From a checkpoint of a small image classifier.
Data: trained on microscope photos of single blood and bone marrow cells, 48542 training examples, 21.4 epochs.
Rows from block 16 of a small image classifier, named by matrix and row number. Each number is 128 + 24 x the weight over its row's rms, rounded and kept within 0 to 255. All counts start at 0. Numbers have three digits each. After the name is the row's rms in percent of the matrix's.
Before each channel's rows are labels from the 100 images, of 14976, where the channel reaches its highest value: "responds to" is what is common among them; "colour at peak" is the nearest of a few named colours to the mean colour under the peak. Only what is clearly more common there than usual is listed. The data: microscope photos of single blood and bone marrow cells. In brackets: how many of the 100.
# conv1: bottleneck pointwise conv (model.blocks.17.conv1.weight, 128x448x1x1), inputs 224-447

responds to: cell type: segmented neutrophil (48); smear: peripheral blood (41)
colour at peak: blue (79)
conv1.101 095:105154124110144150149150113162130128127140121141108150144133133090159134139123105147145142105139119136126143144155132146164126150157112125110115158109140107075147141125162181150132123134128105132151136134147095136160141151105113180125130105120131132165120129127159119121146150108139145133158140126124117131125100165119091100147144103091135149114096130153091133106157112153104096123137154113148103115137116154152127116127115131140098111133146108128118109091150097125145117147132116102139141133121111135150101132129102154120115124156093105145130115092148135132141127118149118141153123146137136090149118102113094139099133120128123112139118131124100157108119110136153145136136

responds to: cell type: promyelocyte (40)
colour at peak: purple (55); blue (41)
conv1.37 101:144145107103146135120131123086136139121141143101158141136104057134143150100145122158159147131122116169142127072114130136076143147147101126142122126133135126090142163167150149143148143093099124130120161109138126152118137106091144146110137115169100147140130117114156135146117135154129160142112157128123121106118095101157132156165068101139113140156161161129113115107118166131151123103125114156154104119143111123145115127118109097140105118133124114087127134119131120098107138101145124124110134115044139135133141172113116140104128185124101171168089109129160133130135113106069119111152133168137158156137152125136106128081153142121127082136141073121149139105111130124129096127168

responds to: cell type: promyelocyte (34)
colour at peak: purple (56); blue (35)
conv1.17 101:173140145165142108108121137139117114113099166085131113112129140129150145127123099140122131133135142144140151135145141124127121139149124144123125126116118115134104106115114150104152157088112085127117108154139139119111126147136142115103126125148162114103147152129157151153151118137109126127114138119152141150119147075137113126167112111108155127144099128093117122152154150162142129151103111155128134122142154118111073152088112139106088150157129102124123136138119086120107110141153117125108122129104102137140126161120004118106116101135147134108141083126137141119133099141119095130148156137138111128137150137139081113117131122132125070140120109125148141112143146152141136133130

responds to: smear: peripheral blood (94); cell type: segmented neutrophil (90)
colour at peak: blue (63)
conv1.54 097:108102139145078119127093104163105119129149091139124177129104138122122077135131149086121108117105140120128108136143079140192124114102143109132133113156165125134110118107123132094086125098093097153098148159117107131163139096092129118111121167103172114158107091095077146178121117144158113127103107127127096119144135144122148127114125124129111119097093105128111109127106134138138112146161123144091137125085162142117143128137113148127129152139136121126126117140159154127110116155130137127143097137128123130101125132136088123103134104138161094086082145136092118117123136151134132141134113129124161134103120145150135114124149114132114132141098117116146154157137134141128114133162

responds to: cell type: promyelocyte (25)
colour at peak: purple (94)
conv1.83 101:174073142118094120141088121158110129124142129153164141148169136135128131134130095099128067148083089149168116166115152103143110111149100158120173123146104148154159109159123095111096136136147110087118138122141122137098129145110097086153105139126139136134149141138104116110073118125130115120120115128149143145119153138093119147130136130122137098182137106140132115097103128184135128178108113124119139112133124118111141143124148120104151133112124117141126131133093098098049127157096129121096073102108143088120111145129103099101110134127111132122098119150145146125081120121115131103139141096125115150143147136147146154151128103152153134103126156108163128119113136112100120105106

responds to: cell type: segmented neutrophil (47)
colour at peak: blue (37); black (28)
conv1.59 103:145113108165113104140141146148155153169105109133105123159152128128083116109079150095130119145117108115122092145123116167163100094123085133113157091122143146110130149107124087120098123113125124141137147107124109160160127104115162109153132127090142116186073088144094129149148162148136132120118103134099112111128127160129156125115160134150130086122176151158149124124126102126151113148160143124099082114100110144142150162134151133124105124134123072144141112134142121130120147119116116111146120139151137143110117063146107095158140088106101067107092116100092131128127145180169117186157089141100146129122095127121124121122125124097123121151104104071133123124098130134138119150132

responds to: cell type: promyelocyte (45)
colour at peak: purple (74)
conv1.16 103:149186097100119106136129134094133151128141101087122116160095065132126139098135132134146158122125127134134113078105124142116149148152125103145127141156136104090174140162155141176140113095100118140129134096134133132079107120076139116103112109136096140120123129137148119140128144146139129130126122121143139125133109093128132157171060127136128164152137147129082136076127160112106189073118105119135118100118115129154118119091099078142086115121118139084107110109139108077115080129117136092115128145068126152134088148098141129116085155092115140148084122085151124142139121085090132122180115157142160127097125113119093139065151135118079098145125093106124123115123141123141156140093

responds to: cell type: promyelocyte (63)
colour at peak: purple (58); blue (42)
conv1.85 100:151137155136100104101129094161136130109163143084165145123112099118150151094121125154152149144140125163167134110132137159114141143151118118160138147168144098089164158116164132165146124116104148120117153144133125144121129115102110130107126150150114127125125112099107137147115114130132131126086149161122119135134134113142133153163087140150082140156125130143074114092150171149149150118131103136113104139144111119146099125100120081145099165139140091074105136123154108093124112113147130107117136096094117095145109152122124114120088132116128162137112122114137111142139100085115123084146125184137146134119162125139114112118188152120121067136138074127137123134123140123148099147162

responds to: cell type: promyelocyte (32)
colour at peak: blue (62)
conv1.55 099:162149131140107118122131118101136124137127130087110164121119112145156148110133124151153165107144144160135129110113126157119129114153077140145158130119139089096164149177151139157124149113133148141111122117135124142142110117104097130120123117150123173175101152146119128134124153156140155138114158130092111122149129153129114152159095114165133143138138159175090117097143137122131148083150095136114102095117082147147119117121122100117098125147133108081073132108136119090101111096131111088140136138068116120131114152137144116131096166119072113152091144095165149134140120096100141127142113191139160152124133129113090122094150118156093117141150115120138119089088115103152156155133

responds to: smear: peripheral blood (63); cell type: eosinophil (32)
colour at peak: purple (81)
conv1.63 099:163150109120109161116102140126122151151117124142158142119102090120140108109150133155132135132119154136130055115141160140124153120142135119163120133143132109121149154117165152132133146117080148144119154124120141141101139133113146142127162104143112140150150123149140156106141127151130172155131127131122132116135119129113128149146083121152115139145165119144108102139127108124140117104117096146168133137104125139146130129124122111138104124132109112126125132129148128124136124121156148149110098094106127117139147152087171113086125177141110163142129084149184102127123075073101113117162133150166180177141150113151098135103147136131127076135144093094135145126130116110132118174166