Rows from block 16 of a small image classifier, named by matrix and row number. Each number is 500 + 25 x the weight over its row's rms, rounded and kept within 0 to 999. All counts start at 0. Numbers have three digits each.
After each channel's rows are labels from the 100 images, of 14976, where the channel reaches its highest value: "top examples" is what is common among them. Only what is clearly more common there than usual is listed. The data: microscope photos of single blood and bone marrow cells.
# conv1: bottleneck pointwise conv (model.blocks.17.conv1.weight, 128x448x1x1), inputs 224-447

conv1.38:534462455476522501484524536500523485485520533458501469463493523497538518533511510491502483507509496513493507442550512504456526509489524536539504525457511528521458452536475469487514499508525444519502509485473530498484491489514518519493480475536490530493531514520532507509495493500507542488485531433520481477489496490505507492520508491490480487490506506490484492511494485521501476491496489474518486497500468478487504497522485522511499486520514501499486488507478477495499494464488464531513475498498528507516519507530490499523501497545472500517496531531503460519462492477492513491514463537490502505500548509539479499486512481523515502516506553479514516500534494501473503511471
top examples: smear: peripheral blood; cell type: lymphocyte; cell type: myeloblast

conv1.25:507520468482489503520474490468514486513516500501477519523477427515494502485497480536539526482495495520519505489506517522461521508512454494508520490484499490462517500532535511532508513493473507493489502444519480504496500477448501490506523501506484529530480516494493523531470512530500529494499537513495478493522463507523473521508493498512500534516505530513444490445498536488490520472520468478507470462496460519496492481470470444516480487513531483470463484493501490466476472479492486470523505513427497533493478537453492507513459572503454530524447500488534510490517510473443486517518509541510521511503512471501466504477509470492456472504507475474520496462489501462489487503507
top examples: cell type: plasma cell

conv1.30:499517476458467511491495515465519514475497496470448531490475425485493541480475478531530506463502524517520482492505518532491503504511473510469520488460504472443496512503514493512499512449503491500518512474509505509505469515493476522492511487522487499539522487501504501494491518503519536499500523496473495504481482510489473511539453492510513516497519515498420511467502502479458517466506492485519489458479496517525485492470467449501468493492507483457460486475507474465475472498511513476496503505446464521529487533489500489481454540502471530517445499464542484512518507470460475523512482546497516481471503482485458481471519499503476479503520459472542516454481461467508499517487
top examples: cell type: plasma cell

conv1.84:524502529498508479491509504497474492498546493501523503523474510526539442502529493494528493489531489534458498481505520482460471499509470467514469483467479495443464453533472459483508523490538481502499522468492504508451486497465493495497511483485500523506483479506496486441502531506471494528495509450475462497484457537518489508524515478468495518509470474478519486511518538452486511511501522486466461414449493485495481487506514506500497494539532465481500506478493481509466522490473452510519507511473499487533500517506486518540506529484463507508466529516508486482493505464498505488515487532518515500543479461507479503488471502497453473519506503477521514472490495503527478498487
top examples: smear: peripheral blood; cell type: myeloblast

conv1.110:523463502470541528493515487496471514481490503467541460522520463521461468464528464483469470482507508502500487476489512478496535502491497474492482501504516469487515513513513503497491514486482502473487483480511485538508481484491518478509467479516514522506509536498525466483471500492462460508490495476510496519468457473473458512486472498515445505534517466504478499471500539476495488496462527507514515432486519494493455471505480488478502489544542460485510511446509477491465511482487447514412474439479468510515485520538504526470496519431501510478517507516538490469468435467511440476486489513508529505485508513505463508484492507494480458510492494527476471467499495510507505492536
top examples: smear: peripheral blood

conv1.87:472501508502456496507461505530527520511495471501491517508516483475459429468489492518500496529518512480511474508485510535529472485498508474501532481535535521531557499477538494498483500539515498532525523521480460504507509505472482457532501510482522485523513466481446528554482498514512502521483487505492489499511544539515530528478526540513452448505510489513521490520492463552552466559523533505481511521484503527492510522532527542520525520527490464536527497544528522526485495518514498479489467478495511463489492452519484481487496476498496461442495507495467507505478458544501473531535514533505512528512532502507518491509504508534512510510510536485509519518484509507502542524523
top examples: smear: peripheral blood; cell type: segmented neutrophil; cell type: eosinophil

conv1.102:522492482496492480523512510488507544475507524420494493511478509503522509512501528506521531478492449519525530435518487501459501517524500509528498520504516487475504500527509508517542462494511492491471497469518477490464488525478508470473499487490460498512481514507483518514474477503512503496512495482512489497540500512509514561546451492511516508529483534503469489483528492538520525472529496516508493496484501515485517522498490485495489513515509505470432525491495486479535507435531467500512503517468502528521499520537502492528506506527492484519472522464520491526481494469474533517542485550525498508453507507510498521468545506514514494515494540489515496531524522508541483506494
top examples: cell type: promyelocyte

conv1.52:523501497511484482491506522490508532465527509449520494484479484521521508500518497526491501516489477531501494456510500502501514518496475499515475508519484477447478533491506498523506493449463529504510539524524512503430499497483519490530504503555499518482525509493502491498488515470511510472460488477542539495481478455483519525497441494515496497489527510488518500481515526495497494478490497525516498502512498500483481509470478450485473505497489495492493517513489471511474508494520493490463498478444517461499511526449492483470476519470483521473452477456503502488504480466438477481493496522480517507472515482488471499439546511486491463524486442512484491497497507543510470520535
top examples: cell type: eosinophil

conv1.82:532479490507536498473538513477481491491505481480488517493533516504513500492510510501508491472520479493497508510521503513505497536475510497525494513490500519507487494549488507483494520501457489466462517490488483507439506474508521492489513472523515519471510470495510516497539492503498493497490495472472476509518491514466500474476470486454494478487487508511488485507503475534514475450512463507509482501509503514462471505516501522511497509539528501486503517495509501490469488508511421527491485516476503474522568532452470513542543486497501489511496489519511534483467513502509497531511483497510442509488481482527481529478530493465471487539478524488518504518492454518506490536478
top examples: smear: peripheral blood; cell type: segmented neutrophil

conv1.86:509463467485493487479499498489480531466490529479513488483492505503533527522498483506501488503501482520502489453534519487455520493498502490542484511480518512504420512506484509519523492485478475460509525472484520491456527438499549491499498495545486509472524476520499543506528506532509520476487487468534520474510493465481502497494451500533459503510529511511478500500495462528489476456481501501515498496505510507499477513493486466485464445480509461477511514489489482486502507482510480529455506493460495481488542502461454512498524522502494520495503473499511496486493444462489490488510476522486486515526517475531478511429535515492499470536488487508533478509485480496500469532519
top examples: smear: peripheral blood; cell type: myeloblast

conv1.45:513512483502529531465519524512463525506495521505518511499468497530521491503508503487465494514509457535487525491512508500509482518517508491493497499488500513508521493513501530507484549494473460510414510524503492466442489495506471443451478483511521488481476499492537506513485474505472495489492505501464480513513490476512503464490454504503527472502479531534506497513503537490497554485506467512476528501510500484463505492507523511492516541528513518517502510521510499531495509523516449520528506529506513528486506509499464512527508495500541507482503536520449512481501513507508515473466505504471493489497494460510492501488512531499477511495475513530499492526501487531527491474474
top examples: smear: peripheral blood; cell type: lymphocyte

conv1.113:517491467491520496475490498513513487477482508487500487504516495506461478497517503490476484523478472524507514469507498485498571493521471474503501502471496488471451507520526517513505511532495514484497499503491517525517537475512529505508504455498533515506532531517511499478473513476530528508453477483489520493493467459491520478492461463503484505521504478500525523453479500486447476497485530511520528489519499438463488471520497495477500464527532489514481520499508459508477514480518490519447490483470477476496505495521516528493515506489494495520478507473482520462497479475506481480477481480483513474474476509512481499490508523485510490488508488520495500497492488506512489494492
top examples: cell type: eosinophil