config.toml
model = "image classifier"
dataset = "microscope photos of single blood and bone marrow cells"
image_size = 32
targets = ["cell type", "smear"]
num_classes = [17, 2]
arch = "densenet"
activation = "prelu"
kernel_size = 3
loss = "cross_entropy"
eps = 1e-08
lr_schedule = "cosine"
warmup_steps = 400
weight_decay = 0.2
Rows from block 16, named by matrix and row number. Each number is 128 + 24 x the weight over the matrix's rms, rounded and kept within 0 to 255. All counts start at 0. Numbers have three digits each.
# conv1: bottleneck pointwise conv (model.blocks.17.conv1.weight, 128x448x1x1), inputs 224-447
conv1.114:156101136128163103093125173119110084115150173107118146054106136128160127152125107125137120112122142133135143112136169116110102146124105137139133126055085135137093088139096118118117142089106104097153125123099179116109123136166155105140124134151140127099168142138179134101123141144121155150132152106147125123119131127142099164139142135128112110149121114115102122127136133168135134136115093138122109116104117086106113103126091153121115131138134094133117132135131100123092098082145120129100108101137118111149136173131073117132143150133126136134147130133155145155092105133141105121116150172138129131125168133164091106108154116152116084153119150124145141123168138150130162121100
conv1.115:120176100145102079123104129123143138096131124079167129118095074137116137094120118128139151135088114130143116089119147132110127151135128103131122107107101112079096132114155137151139113082093149114136130109107144153062143088099114098143129107154118127121154078124143118113120115092147133073114092108136148139112106091122121153124072099143135131134137125124126151084120140130130096132137113150138153122140113067085109127085082095129134124104112139130106123122116109115099116110127102122095129129064107131113129162071138124118104163082109143133074109095137115087124126078096120106143140121131139124088144118125103118086152148124130093118123114155101152142118129164133120141120
conv1.116:142128122124128112104142124141116094127145133125125120121121115132157097117133107162167139150144137127108072108123129115071142106151097101135105103122107101105144134165129146128126161115126147107096149111133119136113110132101124124142136123142115139150083135138109138115142126150141152163149120122078098093104122161130124145157124136130137134170131120154091122112145135125139140115126124079105093067100107133144107102161077081117115127157137118096103117107125135124131112133130121134132116144067118144121126151115095149138128151125090113142086131132160101123121119098126140138160132150153147131148121104155061131110116141153067105151159127123142146112111110107147147158105
conv1.117:123149117142152146102133133117128138127081113121120140147142121116125102145141137117082132098096106142142125143103072152135110130115090112095094095079092108100117112117101126122128112099113133128096117129116110127168135152143067099137103134091160121178101132125132112139126145145128136133154160118053093123134127160125148124103154120105166098114097136124105076130140121135103138146142142121091102124098136115131090128124093165103118114144168100090126119094168112091106081102123119114136111126134146146167148110115127126097122119119104085103131152138121110128111112158124110128116172148150119122163099182132116149133108149099108118172108139110138134139152128127135123131102
conv1.118:081110121123162123134119158123125138087166112116114193100139115116127162123092137138136125093161141146119099128125115091113131177185139097095142105054197127133143110176092135174142115091105143121104105142103124101117139134136110091104116093134127101120120141132148133166137121140130112117145146103126086134131114104111082139166123106104138107143115111109133128140117160134110156078133120146144150143150140097083148145106099153139134143166193124125117150123121157151129127086123106077170119147140132160116099156108104155156095145112127148149113140117118103106122147104148158181115125126103098098144102114141098105119143136108130144106101142123123125147151137146130144129140
conv1.119:145150102113090146138095111123126152142131116114119146172117087110080108075113135158132143136101143147128102148135146147148144115122120101107146120147132148127167169125162137132134153136143128119126140137129133137147156140085139142113162143141157122151131139113150135121111109125140118142158143122119109129156119141142133121155122128114126160109132141114135142133132108126121122130163125141170140135152134139142135115145133095143157128137122148138171144136133113152144137123147161078145114120118135125116078133101112134122082144115126125170137108107162136130131151124135123140151125147136142151155125136123150122150147142131158165127123148128137128133135108097140130122144
conv1.120:163152140126114113120117092096151137111131136087152116146095084135137152098127136161163152131124129132144116090104127142118123140152139142146131137149123102100115142142152103139140109095115141133137149092137125142080101124106144087114141134159083126133117137140121148158120120131140131134093122130136143094125128120128123170144076120131143126157131156140077114115140167139168168096120080120131103101122102120123112116098108080133105141114124104098108110118104115106123123117131116134108112111086123139118130148101113114105097149129124157133115112118139103103129083111079121128149122156146138143122133130143074119114160118119096088138114095123113150103130139131128104163135
conv1.121:144108128119110127123122129108143151142146140140104131109102110123161122133134140149124137145156144139137073084136128147084152111126076129135103133123111127112122148134129134139129160131113150153122135114123133141100103125102136111120117136134099134136101131169120123142130130148137154137125138119123105053106121119145114177156119144138113153139151115125110130146141142138182152124123113108120108107097118112145123133152130117141104122146150117103113112111126117116126125113104106149110131122093132117124154168130128137123134164141097169143137136156143100129114095084111137133146115163109144147135132107154082145095114125128093079142138118121132138130112133110120136145148
conv1.122:151136101090111147131128157132135176105178091131165149110127073120133144087098134164144141131142139155140122110136157124080127151160097132129131127110146080067110127188116146172140156109085130105147140098161140149062123116074121136126154101155100143118119151135151157115112146156125138135160145085098107145122077104128108123149073091116122127168121132132090126084133159146109154080112125145149131137113133137104154125092089109111121141134123130084089131100119137104116125095144112111149112157082140165149130172138135146148107162134080161154077138112161127127111152107081149146142148163145145129126157105142127106098146115121112118137134140122125117113125120129126139133115
conv1.123:146121143121117100104107118123120110142126133119164136141084138100119135140129112134139139150126113122096115118132143138133150128119120106169111131147112103140119179104137138139144115146124150146138136151095121137120092101100145142122128141155099125126113133121137165135146141133135148128111110140123106094124146106114100130140085137164085117125135126116112103129129140127160129129114119125130118139135109129138090124140127110142151145151149132148093109180122124106127095113117133150095130105114109116117136132134117115106120144120137158124132124120153124108134104098111126120152118142133159134146102135122084129121119139145105106167133114107125172120096155121133144168139
conv1.124:149126137116145143094131130132127135133129140124137117093105094128146096122144125157161118121182146128118109115146148156089154152118099116150105118134100114110125128162128149134125170126129124142105171074139158133102099126124164088150124146181122153117128150145153121110125143141123142172114151122115108103084113129143114155135103114130088141175122107121119122155155142126142161123110126132137112107088129142121122134158137109152134112146148096112127138132110122113097136100135105146131116144100118156125168156124125135129147149148109166131118146155154131118091121075076130138137104179134138142133159119142065147098141132146117101165135097131148121116136129112118138169131
conv1.125:132094117156131139120132090147093127103127126152137164154100111138149092138127119117097118110149094105147136153118086163137143136119125106117109117146142139103119082110099117093112126125081113131116149130136115118138115126122098123099146151125149121140099114111093144175132146145167129121128121115090138108134137149143162118132147140140147111117098127147118120145138130112107132143150109124113137128113112123115129126104121154113120143141147121129106114136146135120113104142122145132156103122128139119124152160114105169102135111121148115071080144120110140114136117151125131169126142120136135157124130146146133096096124119133115130163110116105138151138150123148124096119126
conv1.126:155145160160126134115124146166137147112134142117132177182118117164139133137140147113150171086150097150125159120122115147099120119144089130119116148109166113065140121154105122153160114113134142109119148131146112152097113166099129140135116121133141169147110162134133105147115156155119144144130160156118127143143149130137106173150101121124145152120143164135103108115145131123116171082140138139143110099112119162151137122125135142109124141136157120109111162117156124107125128109144110107143135145110121117147117123118113123171115146126119123126100161104146147132140143113105145122168126173159124141136131151133104124125169146126127107158141149125153110123136122115157129124151