A small image classifier, trained from scratch.
Model: 2.55M parameters, 32-pixel images, arch densenet, norm batchnorm, depths [6, 12, 12].
Training: cautious_adamw at rate 0.0011, batches of 128, held-out accuracy 93%.
Rows from block 26 of a small image classifier, named by matrix and row number. Each number is 200 + 40 x the weight over its row's rms, rounded and kept within 0 to 999. All counts start at 0. After the name is the row's rms in percent of the matrix's.
After each channel's rows are labels from the 100 images, of 14976, where the channel reaches its highest value: "patch colour" is the nearest of a few named colours to the mean colour under the peak. Only what is clearly more common there than usual is listed. The data: microscope photos of single blood and bone marrow cells. In brackets: how many of the 100.
# conv1: bottleneck pointwise conv (model.blocks.28.conv1.weight, 128x512x1x1), inputs 104-155

conv1.53,099,255,168,217,232,193,202,155,170,204,150,184,200,173,183,247,227,193,254,179,242,250,236,258,232,261,220,236,153,192,226,181,252,255,172,187,230,148,207,222,262,256,187,177,179,234,278,143,185,251,243,216,255
patch colour: purple (59); blue (32)

conv1.5,100,143,199,184,246,216,230,188,176,249,227,237,214,215,179,204,234,259,117,222,218,239,178,251,213,220,218,200,182,125,146,238,259,217,250,154,187,213,176,201,225,136,224,234,166,227,241,267,237,174,106,228,191
patch colour: blue (63)

conv1.19,099,206,163,232,253,253,189,186,206,223,100,176,236,243,253,227,197,183,170,183,253,244,220,221,237,208,159,163,225,180,228,184,178,233,133,164,273,176,180,213,267,210,215,201,252,210,288,100,250,178,182,188,248
patch colour: purple (75)

conv1.75,101,255,199,220,201,173,214,205,205,130,194,236,128,178,157,121,163,188,238,112,143,199,212,162,191,188,273,158,202,180,156,164,160,159,197,190,244,179,166,210,147,239,251,176,221,198,182,245,162,234,307,124,212
patch colour: blue (42); black (26)

conv1.13,102,165,209,198,207,208,199,209,165,198,152,259,177,259,192,217,194,203,198,212,207,198,214,203,127,218,202,229,159,224,168,198,218,219,194,163,174,203,224,165,211,214,209,227,210,207,167,160,221,193,186,227,138
patch colour: purple (74)

conv1.101,101,261,183,166,154,149,294,200,206,196,271,151,173,199,182,140,188,233,167,237,217,151,181,128,235,175,271,228,182,224,141,203,230,120,230,172,142,282,141,189,167,160,246,159,267,229,165,289,212,180,209,198,222
patch colour: blue (30)

conv1.55,100,226,142,191,134,209,93,213,280,262,234,146,227,158,215,193,113,234,292,242,199,176,169,145,229,180,161,204,228,217,224,118,291,156,234,264,214,217,219,180,168,209,170,142,214,199,142,210,141,203,160,210,241
patch colour: blue (63)

conv1.36,101,92,201,194,186,174,185,234,209,188,221,231,223,209,202,207,211,226,146,215,138,193,253,204,129,207,198,196,211,207,188,231,212,223,203,222,193,235,208,145,222,212,211,234,205,281,237,198,151,166,195,215,118
patch colour: blue (43)

conv1.38,098,184,225,249,158,195,151,198,279,180,196,198,210,139,144,192,197,149,179,203,150,178,216,220,175,223,180,250,214,188,213,203,131,198,192,200,171,194,223,280,239,231,158,206,85,192,260,110,178,190,143,168,223
patch colour: purple (68)

conv1.60,100,213,211,141,169,208,189,201,296,165,243,166,171,154,173,240,195,190,223,212,236,221,228,183,168,187,131,189,279,195,220,215,190,199,244,241,202,236,217,206,197,136,211,191,176,214,190,227,219,160,175,211,179
patch colour: blue (49); purple (43)

conv1.72,102,218,204,168,266,211,266,214,217,164,200,234,164,278,138,136,235,225,161,169,181,218,187,273,196,193,255,183,198,86,178,210,150,147,247,137,41,196,234,154,241,146,215,227,182,193,224,195,219,260,247,257,187
patch colour: grey (60)

conv1.84,102,203,170,175,239,193,178,174,206,140,172,218,133,263,176,142,227,241,177,187,224,238,212,251,144,185,212,182,216,113,169,215,237,197,220,119,133,171,157,150,194,159,194,202,149,147,208,188,212,224,251,222,156
patch colour: blue (37); black (31)

conv1.15,103,226,252,172,223,192,219,202,169,181,169,235,142,170,131,146,220,195,187,145,155,237,213,244,117,241,240,207,201,111,115,238,190,168,233,173,76,207,214,139,192,164,224,213,152,211,233,219,167,179,246,220,147
patch colour: blue (46)

conv1.6,101,214,222,131,236,240,164,214,168,190,172,279,204,254,201,169,239,173,173,211,256,223,182,205,204,253,208,141,135,190,183,217,167,219,174,172,132,218,180,175,245,251,267,222,177,96,251,113,245,211,203,227,214
patch colour: grey (58)

conv1.78,100,141,211,189,172,191,281,102,231,143,298,232,244,244,238,244,211,193,143,229,196,176,250,211,66,198,135,239,207,169,179,238,226,249,207,181,198,270,184,150,235,250,251,210,240,232,202,176,204,178,188,228,189
patch colour: blue (36)